Weights of a small audio captioner: encoder arch densenet, muon at rate 0.0096.
Rows from block 3 of the text decoder of a small audio captioner, named by matrix and row number. Rows with one number belong to one neuron. Each number is 128 + 24 x the weight over its row's rms, rounded and kept within 0 to 255. All counts start at 0. Numbers have three digits each.
After each neuron's rows are labels from the 100 texts, of 14976, where the neuron reaches its highest value: "tokens" is the input token at the peak. Only what is clearly more common there than usual is listed. The data: synthesized solo parts of chorales (CocoChorales).
# fc1: MLP up (decoder.blocks.3.mlp.fc1.weight, 1024x256), inputs 128-255
# fc2: MLP down (decoder.blocks.3.mlp.fc2.weight, 256x1024, transposed), outputs 128-255

fc1.731:140128075146128158152144159114158112130154128111085134128128175128159128135108143145127139128183128128101165101134128085082128129128121128064135164101140108158136190128116135073128128039073128128126107136128157168128123155113156128142128128138114128105094157128163128102067128166139104088140128101128166119149128126097137159128134113148138127128150104136128176096110096128155104148128
fc2.731:128122086091108093192128128152132128128143072176132115168138113128123128129102116128147112133186118159114132144128120092127128163137153128124152125169110098143125116131102071156174128128126081128105179130132166128142156087151126128137073128186128095128138184113126128119102128142086130151116127128123177128128149149128160128128128090128125136128157079089083103147193128128128128192128
tokens: "c"; "d"

fc1.147:137086177147182114152156080159128128098115133149130128128157176155128114138128139134145145131111128128162083111111165136096117114128128173154128128152128110128140109123128068143165135128141099128087159131146121081150154092128128128112158165153120128128128084108086128171133106141120128153121120074128128107128084154128159106092128128134116158140174135128108163110121128128133148121144
fc2.147:128141128102128128128124163128102128149164128128128078109106081128142128146177169174122069132144103128084147147139100098135140118153159131109164128128128128128106128121122130128137111136160128128160128115095141123140128089131128128137094128162124153170128155116128159113077128128128111158135123147128128128156159109128119150128164116093185084095101141098136089128142140171128073085128
tokens: "4"; "5"; "3"

fc1.107:138128100089147160096155128085083172166137159128137128148117141128142130111128135106189115128158109146116119150113151106100128124128128075101106105147111158146128134128113090160120130130145115128144153134156093107155168128090118125127128155128128096135128128147156127128128110166092103164063128160078119128131128149110111140088181123191156141128128116118129097105121099172127148098128
fc2.107:100128137124141114128128117151130115128133120128142128137102160122087128132088128128128146128128128128146090189138128154127157128076082128150118122135116098132157124096117093151163173123125144111128105128128124131128135175128128141128128135108109138128124169144128128139128139106131159114168153128167128110140201101125156151128149128125100140128115138128067191164125128128122093100136
tokens: "f"

fc1.48:164128159178207130136118143128150126114096128128128130104088167128109128108111128137118128101169152120150127159151143201128128128165111102151109128140128060102110135111144128170081128158126128111107177184128128128131140160134129061115109102128128127122126195134157153102128112128128160123128164128154184126138118128114114144128128127126137101170112128132100100111118148128110128126128
fc2.48:128096128116097147128136128123122128104128128128084100104158128144124111155137135129080167128153193096128128128174173128162128197108143128128132079128138146083128124132128128128128157089164068122128132091158120167128128139148128128100128088147090105074072143124128128128143128128128082128155144092128069137148110132136111121093089097165167130086163139141128128128160128128106128189128
tokens: "c"

fc1.116:150128094134128128128106137145124128117127172116128088092120092128105183128128144128158099128128128123192128147158112101103128128105128128128155144133128088162143077128128149150128165128112131101096128128128084091089128139126128128112145128185122150111114119114164183126094116128106128184139128061084128128128128148186094126129109100105128128190116128128128128172128128169132118104179
fc2.116:151034154164128135131110168103132158144118103114128143128129162109136112109149120172115128102083128113124128098128098144171175159128117169128128141142128145146128128145084093128116128096128104128142088086145134128128142128122104128133067137089142141169128152112128086128103100165128123104143128154136128115155135128149124128106128162150168111160172135128065135128118184155130128151089
tokens: "g"

fc1.706:151128112128174138140128128128121128141113120102136085115087128150109128089078156150107128173144124147130083128097128106129148144102128095138087089099113096122098074107124106140145128154120114085156161128128099128077085142108158151104128131120125128148128155142138167138127147145144160184159130146130148166097156121128138128136128164160128110149087104101114146137128104144119169128128
fc2.706:128160150104117117128129128128140149101128110120128143128146144108128177165128145128141126136128104124091123084155106152084123128119128106144121128167128128140163139108147117138079114128128172168128065166211128128128128128149083135186128138122152115128102137106128163128096128123149128071144105094128144128135119128128146107086156084174128110135153170139128128140128128161096128128095
tokens: "violin"; "flute"

fc1.726:128128128070128147140125128108160143128128144098155079127106111128151092135097184133174129136126081107155111103115125123152142091146114128113103141151116153120090068113128130140146114118092147128153128151175128120127117106180128128121147128098110128158151128126128128128185106116127110095146128163164094115128119155097149128130161152128169188128113145131153128118128118179128069100130
fc2.726:177128128133128193117157128081156128098128110128067128116128105123132154174105128133131142160112093090121107135120099083139093104131168110086109128138142128112085131147131128097128146131128184073074128128183147099113145094137106128091128128128150125128134167150128145129095087128128128170122181137157142135128128148127128183086101150128145128128112087128103128128161128174079123128102
tokens: "g"

fc1.566:142128136134141124141085117135086140128126128138082128095154128200145128160084128141152128146158162127103134123093110128132128106105128128148098128153158094128128132128130128128114080150069122110128064175128105136128128159107128128172144092153119141128150128109097128167128128108128161169142152128140134128148109128158109128080125130128117098128112188127128140109155136090069107108161
fc2.566:126163129128094143124140128110098128102128139155122128127084136090100128128160128109125198128156128097179128128135128128113131128089172128167136092133156128165083061128128132163097128084129155105148128119128170092100185128160128116128128146128171129157128122128166106086128110128128127140135154086147145138118170136151069139128116128129148169191165158128128074128128121134128138128130
tokens: "g"

fc1.296:165128128107128146128128161091128113095117152083161128133128140128124120128129102125063142143077135090117128128073093149150128120145128128128096192145098116125155110083128128155154145153128155097132103067092079106128128128128160134113120127151128122160127131110107165164167128120153128128128128142166078147185156116104099129128107118094148165127144110160128115150122145170190083138128
fc2.296:133123095128100179128128085128149128084073139070128137085125132154137141128131149128123074160128162110128128128132197118111158158128212112142142128117179110188128154109125161113117144112092139143122109128137117128128117132183128109128122121117119110120139128090128156105135075128128128149117147128128128094104115128128128139176111128128092107173104128123128128148128108082100137106121
tokens: "g"; "3"; "d4"

fc1.91:127159128128159128134111141128147109083097137143112108129162107124128091172128128114126136128128128081168128152122107140128128128128128094165045164132128128146109128100128162094128131093198141146169131139098158128135143099128120088114108105128097153174083128092133093155128155134098128101162080106157158128128128163123110128128128092119142134142128114070093045132167101157128195096147
fc2.91:169128133087128115124105177136118103078124128136128135132114162178068143109128108125128106143121144128098158128131147128156081066158128128128128128109128155128128128111089128161195128106077128129128127128153104128078118125128105141128110128115067128150098128127117126157172128158147135128100161119132128125154147157132113170115128114139128128107104125116101128100137150128080128159105
tokens: "c"

fc1.70:128131156128095166128128097089128128128128132141085128128128128130102128150128169128128149086128152092095128171138125122128128099128128103154162128130128137118120102111128128128128111145128128110145092145148084128128167165140128124152147095107092164128143128122128128094110134111083144067144128107155138163116128137140091145128108115150082128103128128132087173156120163181128105056159
fc2.70:127146100128128113130146172113128128135128148128151101133085120128149129106130109128124126153159135156110115132124095142164137128104067166119074174128128128128128147134133109142128128139128128164092128077171128128128111094130125128128110129128112128138128128097128108115101120086128150110106142139136151102128128128128132089096110133083141128175128054096109128122161128117124105206124
tokens: "g"; "f5"

fc1.333:115145172139128128122128127124142128114085128137154128128108128142125124128095128128081121156159128095157128132143121133155077123128100128128128128177107128130128133116095107119078113128089103120080147128189113126128147144128128127086151133128128128171111093065137172141128128147162128112178183128137128122139148128092128128128128123128098125128128119143189128128128085128068099124128
fc2.333:115086114128106147118152166100128121088175113160112157128128160116128128092128128122128093124128128100090128128128157128128143191111171177137115128087140128128142171156128115179128086128147137128145109121128143127128104117187095128114128088133123128128128161127128112128082120122159128119128127165153125167128128105128128128110112138128147132128118128128087091101101128128140101126128
tokens: "4"; "5"; "3"

fc1.378:128128128117125119134110142101108128141099128128128128128160120140128140137117128179089128160193092129099159113095063160151098119128128139128128128155124128128128109119055127128150142135135149131128094113128117081099180164114136136102128128142129133155128181128128136128134150149128128128196116128159128153069163119124070128128128128135103176093102107128128127106128163111128142128128
fc2.378:171079132146095159128128076192111163148176133087102099159123134100128128170149184116168152122128128128162128125123090149101128141141128103128085138128118128097128075116094134075100133130149136128128128081167138123165154147164141128128128128128146128115108128128104101128077153110128128128138143128128127090146095120128116125094128131100128099167169128128092096128125128128103140153148
tokens: "g"; "f3"

fc1.287:186128152166146148128090083124125124128119117132144134128088134084128158082110156115088128144187105140128160082091128128113128128136147132103128148152139083128104096128128081128128128128106157128164164128182161106102135098143109104159083130128116154122128144147128150128128113128118110178150128137147128142130190108128121143146128109128128055169124103136126160128145123126128179112128
fc2.287:125128127128089128118128118152128148150128120128161153128145117159146151109113108128124145091170128128128128095107127130122134121116144128087110158128133128128074167146134105135099165159073115129128150128094128133149150128102045128176128165153128127139118128128126140128099128134090128128128109132122128128128117105067128109074078133130123117134171131128171136161120113161106128128151
tokens: "violin"; "flute"

fc1.662:149116110159117173167128109179128100108128128128128128082128060146120121128151093128145100128177120087126143159128128130128133128162122100140128159087172184153125083115121183171123128096151122128110121122124111128148128132145128133133109124160155142137097128095128153128158128212128139111155113117171171099128128115106128152125119128123144191170132102113136128128101157167128076086128
fc2.662:093109128167096128128128128100150140117132128148128128128142113113132128182077128101136119128097083103128128158128128128098138128123109128128128141128079128128160179170128144128147155128128137136059128128131199105128128128119091129114128128128159128167128144138173106101098147128110146128128197115124083128152128128102102090142176078103128169145166128117128092177128128179088128110190
tokens: "c"; "g"

fc1.411:161155119082148122113116128110128128128128128128128128135128178089177128128128160153128128128150128128128116128128128128111128134128131128114128077128188109154128089117102128153107179115135153128128176128136128175128111128164147104166128128128128162128134128128169169128077099108070136099064128109094095132150132141128128134100128111107128188128115109128128145119128128155089123156173
fc2.411:128153124115117177139084128128133164089118128128151181087128128128128130146128128128128095116127142150105128163162148110195100122121128122146128143070111138128133128128111137112148126139097154135128135174128137104145151103128133099128128109128128125108171117114128162128128142128128162148128114124161128176098172128075143169128088114126128092128167124075128151140128146165128128111128
tokens: "violin"; "flute"

fc1.610:156171113083167128126128083160110168128128128126156094105128128144132128136108144114128128128128117125146128126137128095084112161100105150112120075128128151128098128128152116137146128161146165095145161203120094128128178128133122126128170136128128107128136128128151128144107129128128089149088128128146148133153169120128149162186096167128128118128128120146152139071158143128083129135128
fc2.610:124128128075128110136128177128128118128128191118126128130154112128149131128150118146128128128128134103102097152133148107128141128128172128179128119128168122143128078107141122174126128150176139054193088103101143151154076144088114128115128127067082128177146113123128128106128132092192128148138124112144154123128148137134134119123164112128128154071141099140128144128121175128128187147128
tokens: "f"; "b3"

fc1.691:136128128170128128088173128128160171155128128082130148144151101091128128091108090128128128128127128128128152157128178141103136128129129128130128137128121128114114128191128119128103121125131123091134128128070108141128128128057113164128131090128077106070128128146090121167102123128118128195096118081125180160101128133159117128128161128108159128149131163128149128123158150128128111128179
fc2.691:128139161100128172128128128128106189125167135138128139128128169139135137128128128122091132109121180083095128128128102141140087128129101126128141128126128128128114183103168166128128149128140125128128128128128131088100148131168144128128147128096104117171106113091144128140098128112101113122099146163096150106137131119089128101126070144168082102161139150128057162147128098165141109114119
tokens: "c"; "4"; "3"

fc1.487:128112128089179196128128128114161155142128128097128137157118149111089120107097128139128112181094112110128189152128126117094128160118066127128100128170107090145150103128100128142094128102139097059128104143095114139114173073128140128128147155071128157152091159092128128156120128128185128143096103097123163124080128162094128122095102128087128098128120128128128118083128132165128190126164
fc2.487:123123128128102104128077149160128119128132128156128128105128111096097159134111160067115106128133163128165107121161127157128117090128128162103128152152128128161136159128134093179170112163128147128128128095128118128100128138101090128128128128128142128160128089128128128137128200128128128128137105128157121123128112077133128173121075124155095128128128088148127130159128128128131131128128
tokens: "c"

fc1.406:128128096128128128089128128128112108128154150128085128128114114085128161116114128128128128141161128186157086123147184128146115093128132161128114163128077128128128128093109128112128128128128128146111112164104140128054094112128094117128128128168128153105156128128122102194117087153128128088108124106128147128128114128128128098128128122175099128128133128128122128155131128161128181085128
fc2.406:143180171128100121152095081131128128128124167111168154128087128128158136170147176096098128135097128097146171128129140108160092128177128116131145078114134128130157128128118155099106115128088131126109111128106172103103113093170142117142149158074151159142117128109128141108151165128155126156138098155122132068114113112115128114128179128111146121128163128133122104167128182128111140128113
tokens: "violin"

fc1.556:098128155094095137136113107128128128115123128141120149115131128155072154139087142128098136101128128086128144128123094156156122096091128137159151127140164110168119122170137107129172102096128149110132149173128189150092128087100115128085133128117150120083134158128128143128128143125125123132128128098144138095128121183146171147128098128127128152102178090128128128128128144162178128145200
fc2.556:173114202138128141131120175191128128128145101179127128128128105091142128082181134170156128070103128124137120157198165134147139083123086128128135128085134172122160147157119128128097128103113128128068128145134078123139164092128094116128185118128128128121147128109128117155128128105128152128139151128128087128106128105104092128128115142179128102155128128128149109121122113153138129177143
tokens: "4"; "g4"; "b3"; "3"

fc1.478:137118129153106139128128117128131128103128108177128128152113128128172173088110128136170128126133128127109118113128155092128128086101128183096187090128158122151136128073085126128094086136145128093106128128179155124149170192097128067124128128170128123128113128146130107128082128128125082128100145128128157128132154128146110101138141106128164128178128089128110145100128128081125109128125
fc2.478:142171128129097159142128085097128128113128118148156184085100097157101128060151128128128119148098136140128092110143110128108115167095128128161097179128144084138160089128126181126128134163099085106128123105128114099100132105158128158133095109118132128086184134128109103140112128128115200150110096091141116145164128100103128121128119080128133165096128152128167128128106087170128134093093
tokens: "g"; "horn"