config.toml
dataset = "synthesized solo parts of chorales (CocoChorales)"
win_length = 512
tokenizer = "word"
encoder_norm = "groupnorm"
encoder_activation = "relu"
decoder_head_dim = 48
decoder_positions = "rope"
decoder_cross_attention_every = 1
residual_init = "none"
muon_scale = "original"
learning_rate = 0.0096
momentum = 0.9
adamw_lr_other_params = 0.001
lr_schedule = "cosine"
Rows from block 3 of the text decoder of a small audio captioner, named by matrix and row number. Rows with one number belong to one neuron. Each number is 500 + 40 x the weight over its row's rms, rounded and kept within 0 to 999. All counts start at 0. Numbers have three digits each. After the name is the row's rms in percent of the matrix's.
After each neuron's rows are labels from the 100 texts, of 14976, where the neuron reaches its highest value: "fires on" is the input token at the peak. Only what is clearly more common there than usual is listed. The data: synthesized solo parts of chorales (CocoChorales).
# fc1: MLP up (decoder.blocks.3.mlp.fc1.weight, 1024x256), inputs 128-255
# fc2: MLP down (decoder.blocks.3.mlp.fc2.weight, 256x1024, transposed), outputs 128-255

fc1.52 082:500500488563433548500500463395463452590535521535523529500500500459529568500543500522500500475536531536570547420564500500528492521516529500500492489594470500478525500465479584522500509500547449500411514430440454552564500615500537513522555500489500500500500500460500500539473508500469500449486574500453551421594513553500521515500466481500500500470500533512500500431510500530500500500537
fc2.52 089:486487401424493459500500514500513477500500544444500500500552497500498442500575500409540540524574435407447456500498461519500500500471489506500500478444549500500512500537560547466500500470584556492451500500575555439500532450537509516500484531500476529456500600465500500483503453522490500586500446455525490547500500500489500499521511500500518515500495544500528486627547546536476426438467
fires on: "#"

fc1.312 075:500498500555529482538421499450513541523479500472538556526559484531540542500426546510500500541542447582500511571565566569575525500420532537546526486527457497537502559420354572489493463501502476532545500510500499500538583445500559481500500500489537500500478500536468455500489510512553573478465522500500500500500500500500500500500500518493544500500500500572443469418545573500560450439463
fc2.312 094:500517500500448497500500541519500428500530540500561480475481551524500500531558476451556551528516500429469460439400506468501500536521476469522500544502500525551500483489591454526479508500440500588500500440557429536451477518448417532475499511500477458500501500500525546475511405539450465474497500476466443509541500453500500500500462544500452505511500504440526541626536421388534535488500
fires on: "g"; "#"

fc1.187 081:500500500539514480500549482487529538452500444554500466598368515500500553475453500540500500500484484500500500500500516483603561500579403490500476520458533483500572502443486445544448534540489541461471471500426505535500500500491443500546461463462512411573511455472520586500528487596554500431500500500500517500524485500564520470544564500552430500531500531500554500545590556509450500565455
fc2.187 086:581526534500525435548456500562450478500500436500536500500500530518478503508500485460492479505474529500500535500458500467569530530495573500469508508511454441500500503559550538500626395416521500550475518556460499500483544558463492500457535500579519500461497500500417509519500568493500459580500500440485490500475526500500476541490529500500539488500541463470395507409479535527521525510530
fires on: "g"; "a"; "3"

fc1.661 077:442500521458546500518500521575500509492427500500507549552455449563500559500521513478500468500539493500500597565464500500500495480420500548520500567472526517501500461500500483524514500500477466500550478471573466500500490500501427500596543500447552453411500536516551513500522500472450500534486500500492500569468500500430500603593500466492489469524464526548470576500481500491500500500619
fc2.661 092:570500403500631540499405537507500500444487494509468526476500500438476508553431500544529532500515452486503448500500532500518506513542567466500464449500455568453520558508531528502459420490485448466412500500566503500424513508507453500477500503500500439531500464500550497492470475556478539588501487438500500492555559520500566448478500544558500596501508560496539500500493500569500532500500
fires on: "#"

fc1.510 099:504528572509564526519382486422448494500500466528500501416500550500524541500478482500453500500511517552500500507447500567440473495487500500500464500387500500518492523510427500566524484619453494500469500455531500472536477524500468500497463500500475511449500500500500380519526538591623500500500500491547500507500567519566500423434498490500588456422449449506422544500500477500500500477452
fc2.510 101:500540441401500441456572462466500446500479490514587452542534487500500496468501500562550511500500500581500500476500500481527544514456444500528500514522500590500529500517500500500440500357500501541500596532554500564511523457473500472500500432532504500542530467500500500500500500430521482451601500516500374500416445541524500512543424432515466568509527500500567500500500470544500500570478
fires on: "#"; "3"; "d4"

fc1.20 090:500595475523458421500500381500500482517495492497524500521535501500545550481500518558539440449462506458500593486517444504491613451555444502500463518451500454545471484525512495500585461499613500449476524500500510594500499468458507470485500577555480524500506500524495537445524500470482453533523509500465500446500508589466500584571500404500428550462445531462457500485500503500462541500552
fc2.20 085:554478500465461538508500500445500500415500500501517490519500486401473500541500515495500445550531500500537510504420500465526500571493500500460500549496519500500590482474477500363466553363443500510449500500508530500547500622436500500512500452500514385532524521574438500500500523500516428507500490439500500500480472494485590423500565574498552453500501501429429500524513500541505579561455
fires on: "g"; "d"

fc1.286 091:500532491500500500506438540450485500500484466457500482443551510500477500500571500500500529521500472531476526524517454569500435500498498408487572508527431500433536500495479500476431500460531501470477537484500491381501421513451486500546500581450569500458500587529443500440438601500405425500500460499467506495500500500529497551562457556484518502491437452568607538500499541505456472559449
fc2.286 091:452504563504500610568555459545426443500458480543457503500502498500510525526445494472513523462502501489470579480509500498500485500436500527502493515456548552511484461586500534505500473574500462500485518500500578556419549500500480474427500565584530457573453446405500500462578555500550514420500500500500507453524500463511480500500537440538500476500500506500500492505571500500448500500500
fires on: "g5"; "f3"; "g4"

fc1.507 062:500465529472572625524554547500554500530500438500511500437500507500500501500500500563380550500500493472551500500500556500548608459530530420409544606500517500437467534558500501494538500500454415500534557506487500402532475500494484500500471547500491534499500565583406527480546486553500500500491562539520521568540563469479462500523541568495527500500500527500552471545429500500500412467413
fc2.507 078:500460456603500426500472472432566545474500479531525574500500509500497463500534500565519428500500500538439551500474480512473500461489469571551421397518500460644449500497521477500500428500492503488500484451572438500521483500500507500567500487553500500536435500500514396512500467500534451513457494500441391429472500479500464500481500488489509523493500500541576500448559500500500562477532
fires on: ":"

fc1.89 088:531483562436487434477575551448500543515512500546568574500500456504500500552500500476474500549500522499519453461569525410458438494485563466500524526460500540500434479500635500544465500443500500536514412500500496544444500595500537500500438514516521489500500500459480522542437469441493533500491534468500507447500526511500404536454500503530500500500544536500500446546488500565447533530466
fc2.89 097:440500435550500572471515406500500500501482500465470471500494538435415439474500524559500490500485527526472500599497500564507536494500500571500494500569490446477562503500470563441581530536462416500405567532507514492613485500476548500458639500518481526500481461549600479500523511500500540564500458405484486505468562500481496502496441587500461551500498509500521512500551453506541468452500
fires on: "g5"; "c5"; "c4"

fc1.380 079:425442509471500500510526497457503544538500500463586500500436549547500500613488595474503540500500523500529545439495500550500563475473574500500536508527561445496500500552459535477495455576500481500500534446484519500500465474446583500444500451507500485494524500557572590520500449477451500486500520500500434500498500500448466500500436566515555538504553500482500500500453500500532500563560
fc2.380 091:485546428500531500432445483554500457540500500475458454479500558446407500500566500580542568522487494541484449495456443474500479556554566526465510492527500500500475552409500500500525458500475535500522440533522608519526500500535428500568585450596508487500435548458463560502500442474467500577564500534500500485530578500493439533546543500448465468513459500554530500500471519575519500488498
fires on: ":"

fc1.477 099:583500533444523500500492475498502500490403575458549500398500500580505514500536500515485523500488559500580520506534507441427589418556557594500476479473506534471461440536491500519527538532500500498543460468500500511488540493500463466500479496500501427500515519500514552584500500445519552500500522538500511500526473511466634464505500558500571533565500521500461500500507500476500500559559
fc2.477 113:558439481500520588536500500563506455498499496470449438500500486500481500541485500487542500500500451556490549426463500401514462450519482444452492500490429560494500489437500499485500424506532560454488416418475500470643496500481543525528542392500547543500457455442588482452499595519500500478590545532544510406500500543511458500510454495503517461517500500447501500453533475497428500500500
fires on: "g"

fc1.451 090:534426457500532479445470508426480500593478556479495517481463534503500517567568525427490430500515440525518500429500500490538500462482496589500525454450503507500521502580500468559522522492500626500529500500437500466454478513498500423499521418500470500441506500500527505523510546500500531423471516493565554584514430475500500507482500522429476468502502458491526505448543469500500500555443
fc2.451 113:500487500541500465500500500500476479441504493511478561427500500511556425500553546457428500577515442500500483526420557496473442477500509446391498487525500455550443508500452506441410562525460500549486500490481524554459582499602444475474432512529450582500513622545471484517500377544539489500524510522478442500500471476455500563480556467500500554460542527500508551513476431528472455578500
fires on: "bass"; "viola"

fc1.355 081:454500537500489563500500466500500468500500444500505520495500500502397500501493630478479500446500594500500446500505500497539467500500505500352414500531500458500500528581472504500500531500453496538447498470473464509500537543503549427500538494425572569521469500528470561500511516409613523522454425500500474500500508500500500500512496530520475528500492410506500500494554500526494500500486
fc2.355 091:477552524500500500580500500500549500491500500453449500426460500524461500500456487500538500611500550500394467466563500603451500478516527465581558500500500476497425500472500478595500459500474458463469500500500534474464522500500438544504527584489449500472470500447563500588500457444445524500455506500580573500510555500444450537499538425449521500538466550500500500500500500595481500500517
fires on: ":"; "3"; "viola"

fc1.210 088:435500552529500532528498500521500474444381421526527500533472500488500500500500435549500558432527500543481500500500520440554450500482575520500500496455500480471500500522500493422442610543490540464478456514517467417587563533500500500493500437466500575460490433474497530500473507500471560503578500489500461474500474565509500424500443494492467500527500460500460569596500500540554500462500
fc2.210 082:519456468558524500554572485467500500584549502493480515500462532500543476467399420500448426541540556413537442457514500518488487560424500434383552532507446524500488512500531500547530518500500477524500535510500565457409500500451586482459500525500500478541527500441561509514540500483500447495426454544581469568472500500500493552495550454500500551500424500551544422537443446518447527607549
fires on: "#"

fc1.115 065:512431500500478500456453500521562500526580500508500500531524500500459422522535573456521500437500500500520487509500387531458425494529476500527500500500473462502548480415556581494499542555474420500589480461491567481485443480523500486500500566439447500500508508478500537491612470479454500527473501500500552522500532555483508500500442522500500420610474500500584573503500577553551536500500
fc2.115 069:500503500484500476500500562479500568536512500459508495526541528500568518505500459500500500500500500441545543393486469500500507533573601500500546470571500456502500456556544452520528523483510514452462500446500466475501500500500500500500398464479462523489596533491531545560468500577500433443500504472573442551500525520560500447443573550446562472500520471580500575500500500569500511520509
fires on: ":"; "c4"; "e3"

fc1.71 095:500489481451549548553500495488545517500466460526589397510549460500444500500465542563458500500500445531528525535483537586500531459613533447449500469444490441467575519446552578500441488500421502532481469454555500500500500500547488500500494500432617507476517500531463454500443500499526427500500500420467453536514500467444531545533514504500472419526445507500511430564501500495500454500479
fc2.71 088:500465524500587449444500454482488496500500500535433500536472548500500476500438438500457500530496500519428500437500423432498565534437440501528500500508451596549510545539500490500489414454517465447471500420445500500476631440511594573499520476500500500500555485510533542458489549485461500584501478500551459576533478524523500539470512547437500500475583500575500500490542488500515518500527
fires on: "#"

fc1.291 111:500541500475455500497500557501500507508432501498569624503535500492479522500453500455489534481500557500436462500479552500530508517522500500500562504552517500500438456500500564500443522457504537500571500468500507549500458389437500462492431578500471465500500489511510552470538431469500471524500486484500555499589500500500524500500468500500523500500578526488545559522540459514440500404569
fc2.291 126:479562529529466500500506480512500513500489500500554436500520489467497454519500478534500438500500500500510500443503510515458534480507490453500448557420453473500407511514438612513500527521525500548500558452453483491555596620504472470439500431559500517586480516519500456473500554607594495520475539457435512528500508560447500551487500500500519498513492500487500522427485442500554454539500
fires on: ":"; "d4"; "4"; "d5"

fc1.188 068:517500522428506522539480500500500509500500555563471552528538500549541500415472500500475531542544483453472448500438526475432635507500540489486578507595501577532558511532521500500422500500500586411500500534428415426577493455463429463500510460500513479500528500461529561486417414489418496500485500490483472519500572402500539478525376500554509540591488500500562500478533475500433500437537
fc2.188 083:563500500538517495450484500494448547500500431515500457500482481500462500500478500500480542569500561500556580532500500500500478504500422521540391549437482435500500461500500501461593460558512454532580520499545571500515500539475500465479458557571500500500406500464500500474500500551568509415550453528453500542534438550482518484500544500473470500500500522493471628463416487500500500500500
fires on: ":"; "3"

fc1.426 072:500500500494505500472500497500455491458500500500480500494420500500489545500547580507457500402500493514575507508500503500500500466632468496449432596498500500535517507509500500500514522531601500483626500495510462444557500522513362500500479531521500445508475546487567418485500500528500500495500509552473422564500444547500500500532576522500475500498500455500537500500500576666571500529500
fc2.426 086:480555483543500510500444498482470500500500447477500500500459515532576500500500423500484500500453476590517555500541500500555500500526525500573487500548517460550422558485500500500520449500496422500521507464540536479577433544500500430581481454500500530452514439453500500525500429500481495500500407473500562459500521485543500569478469500500500500426477500500500584476457500560534505500500
fires on: ":"

fc1.699 103:489551533478500500513500571475474451506493500550500500470467500390483546500500500431465500500517502540500500470469589474500513500494502485497500500474500467471485491500610442483403571465436529498500500438500445500447500500502527521500500458500478500488487500421524486500450438445500500525521429553500507475493563562507427453500500500500469541475570538399500500579450480535472479500500
fc2.699 097:430500494500500438475562452427500477481496472443471500540440500519500413457584521520459502500419500500412515510555453500500500577502470496528426483500566518519500551499486575559576522581500500577498494558537583453437500523543500539542430440500500442498500490527500477538500545500500500458464552532513500500472491500474500500472500545463511498527500500596500500448522557426500450547500
fires on: "#"; "e4"

fc1.125 098:500522515500441593569544568595500510514500573487500500462500559419556500553500500500500555538539470500479536547420456487470569500495526500486503525500468581500462515504466500488443477456521442472470454498500588423477489500472508545404514500500484543500500440518562500482560500468500536500500604524479432494437520566500568500432523500416467537500410500483432500500539442500504473500501
fc2.125 110:516567507512378500500500493419469578500500500488433469500500500497401451470462502500500544500430548553506500507482500451500437401500591500457500538423477500557500500500500570531554492528470512468500529500594471557500529566500553534500475500500516500500502568543500433481471498540500500500500535423504530500562457500474450500575500530561543483559500491447504494455558500558463507467519
fires on: "g"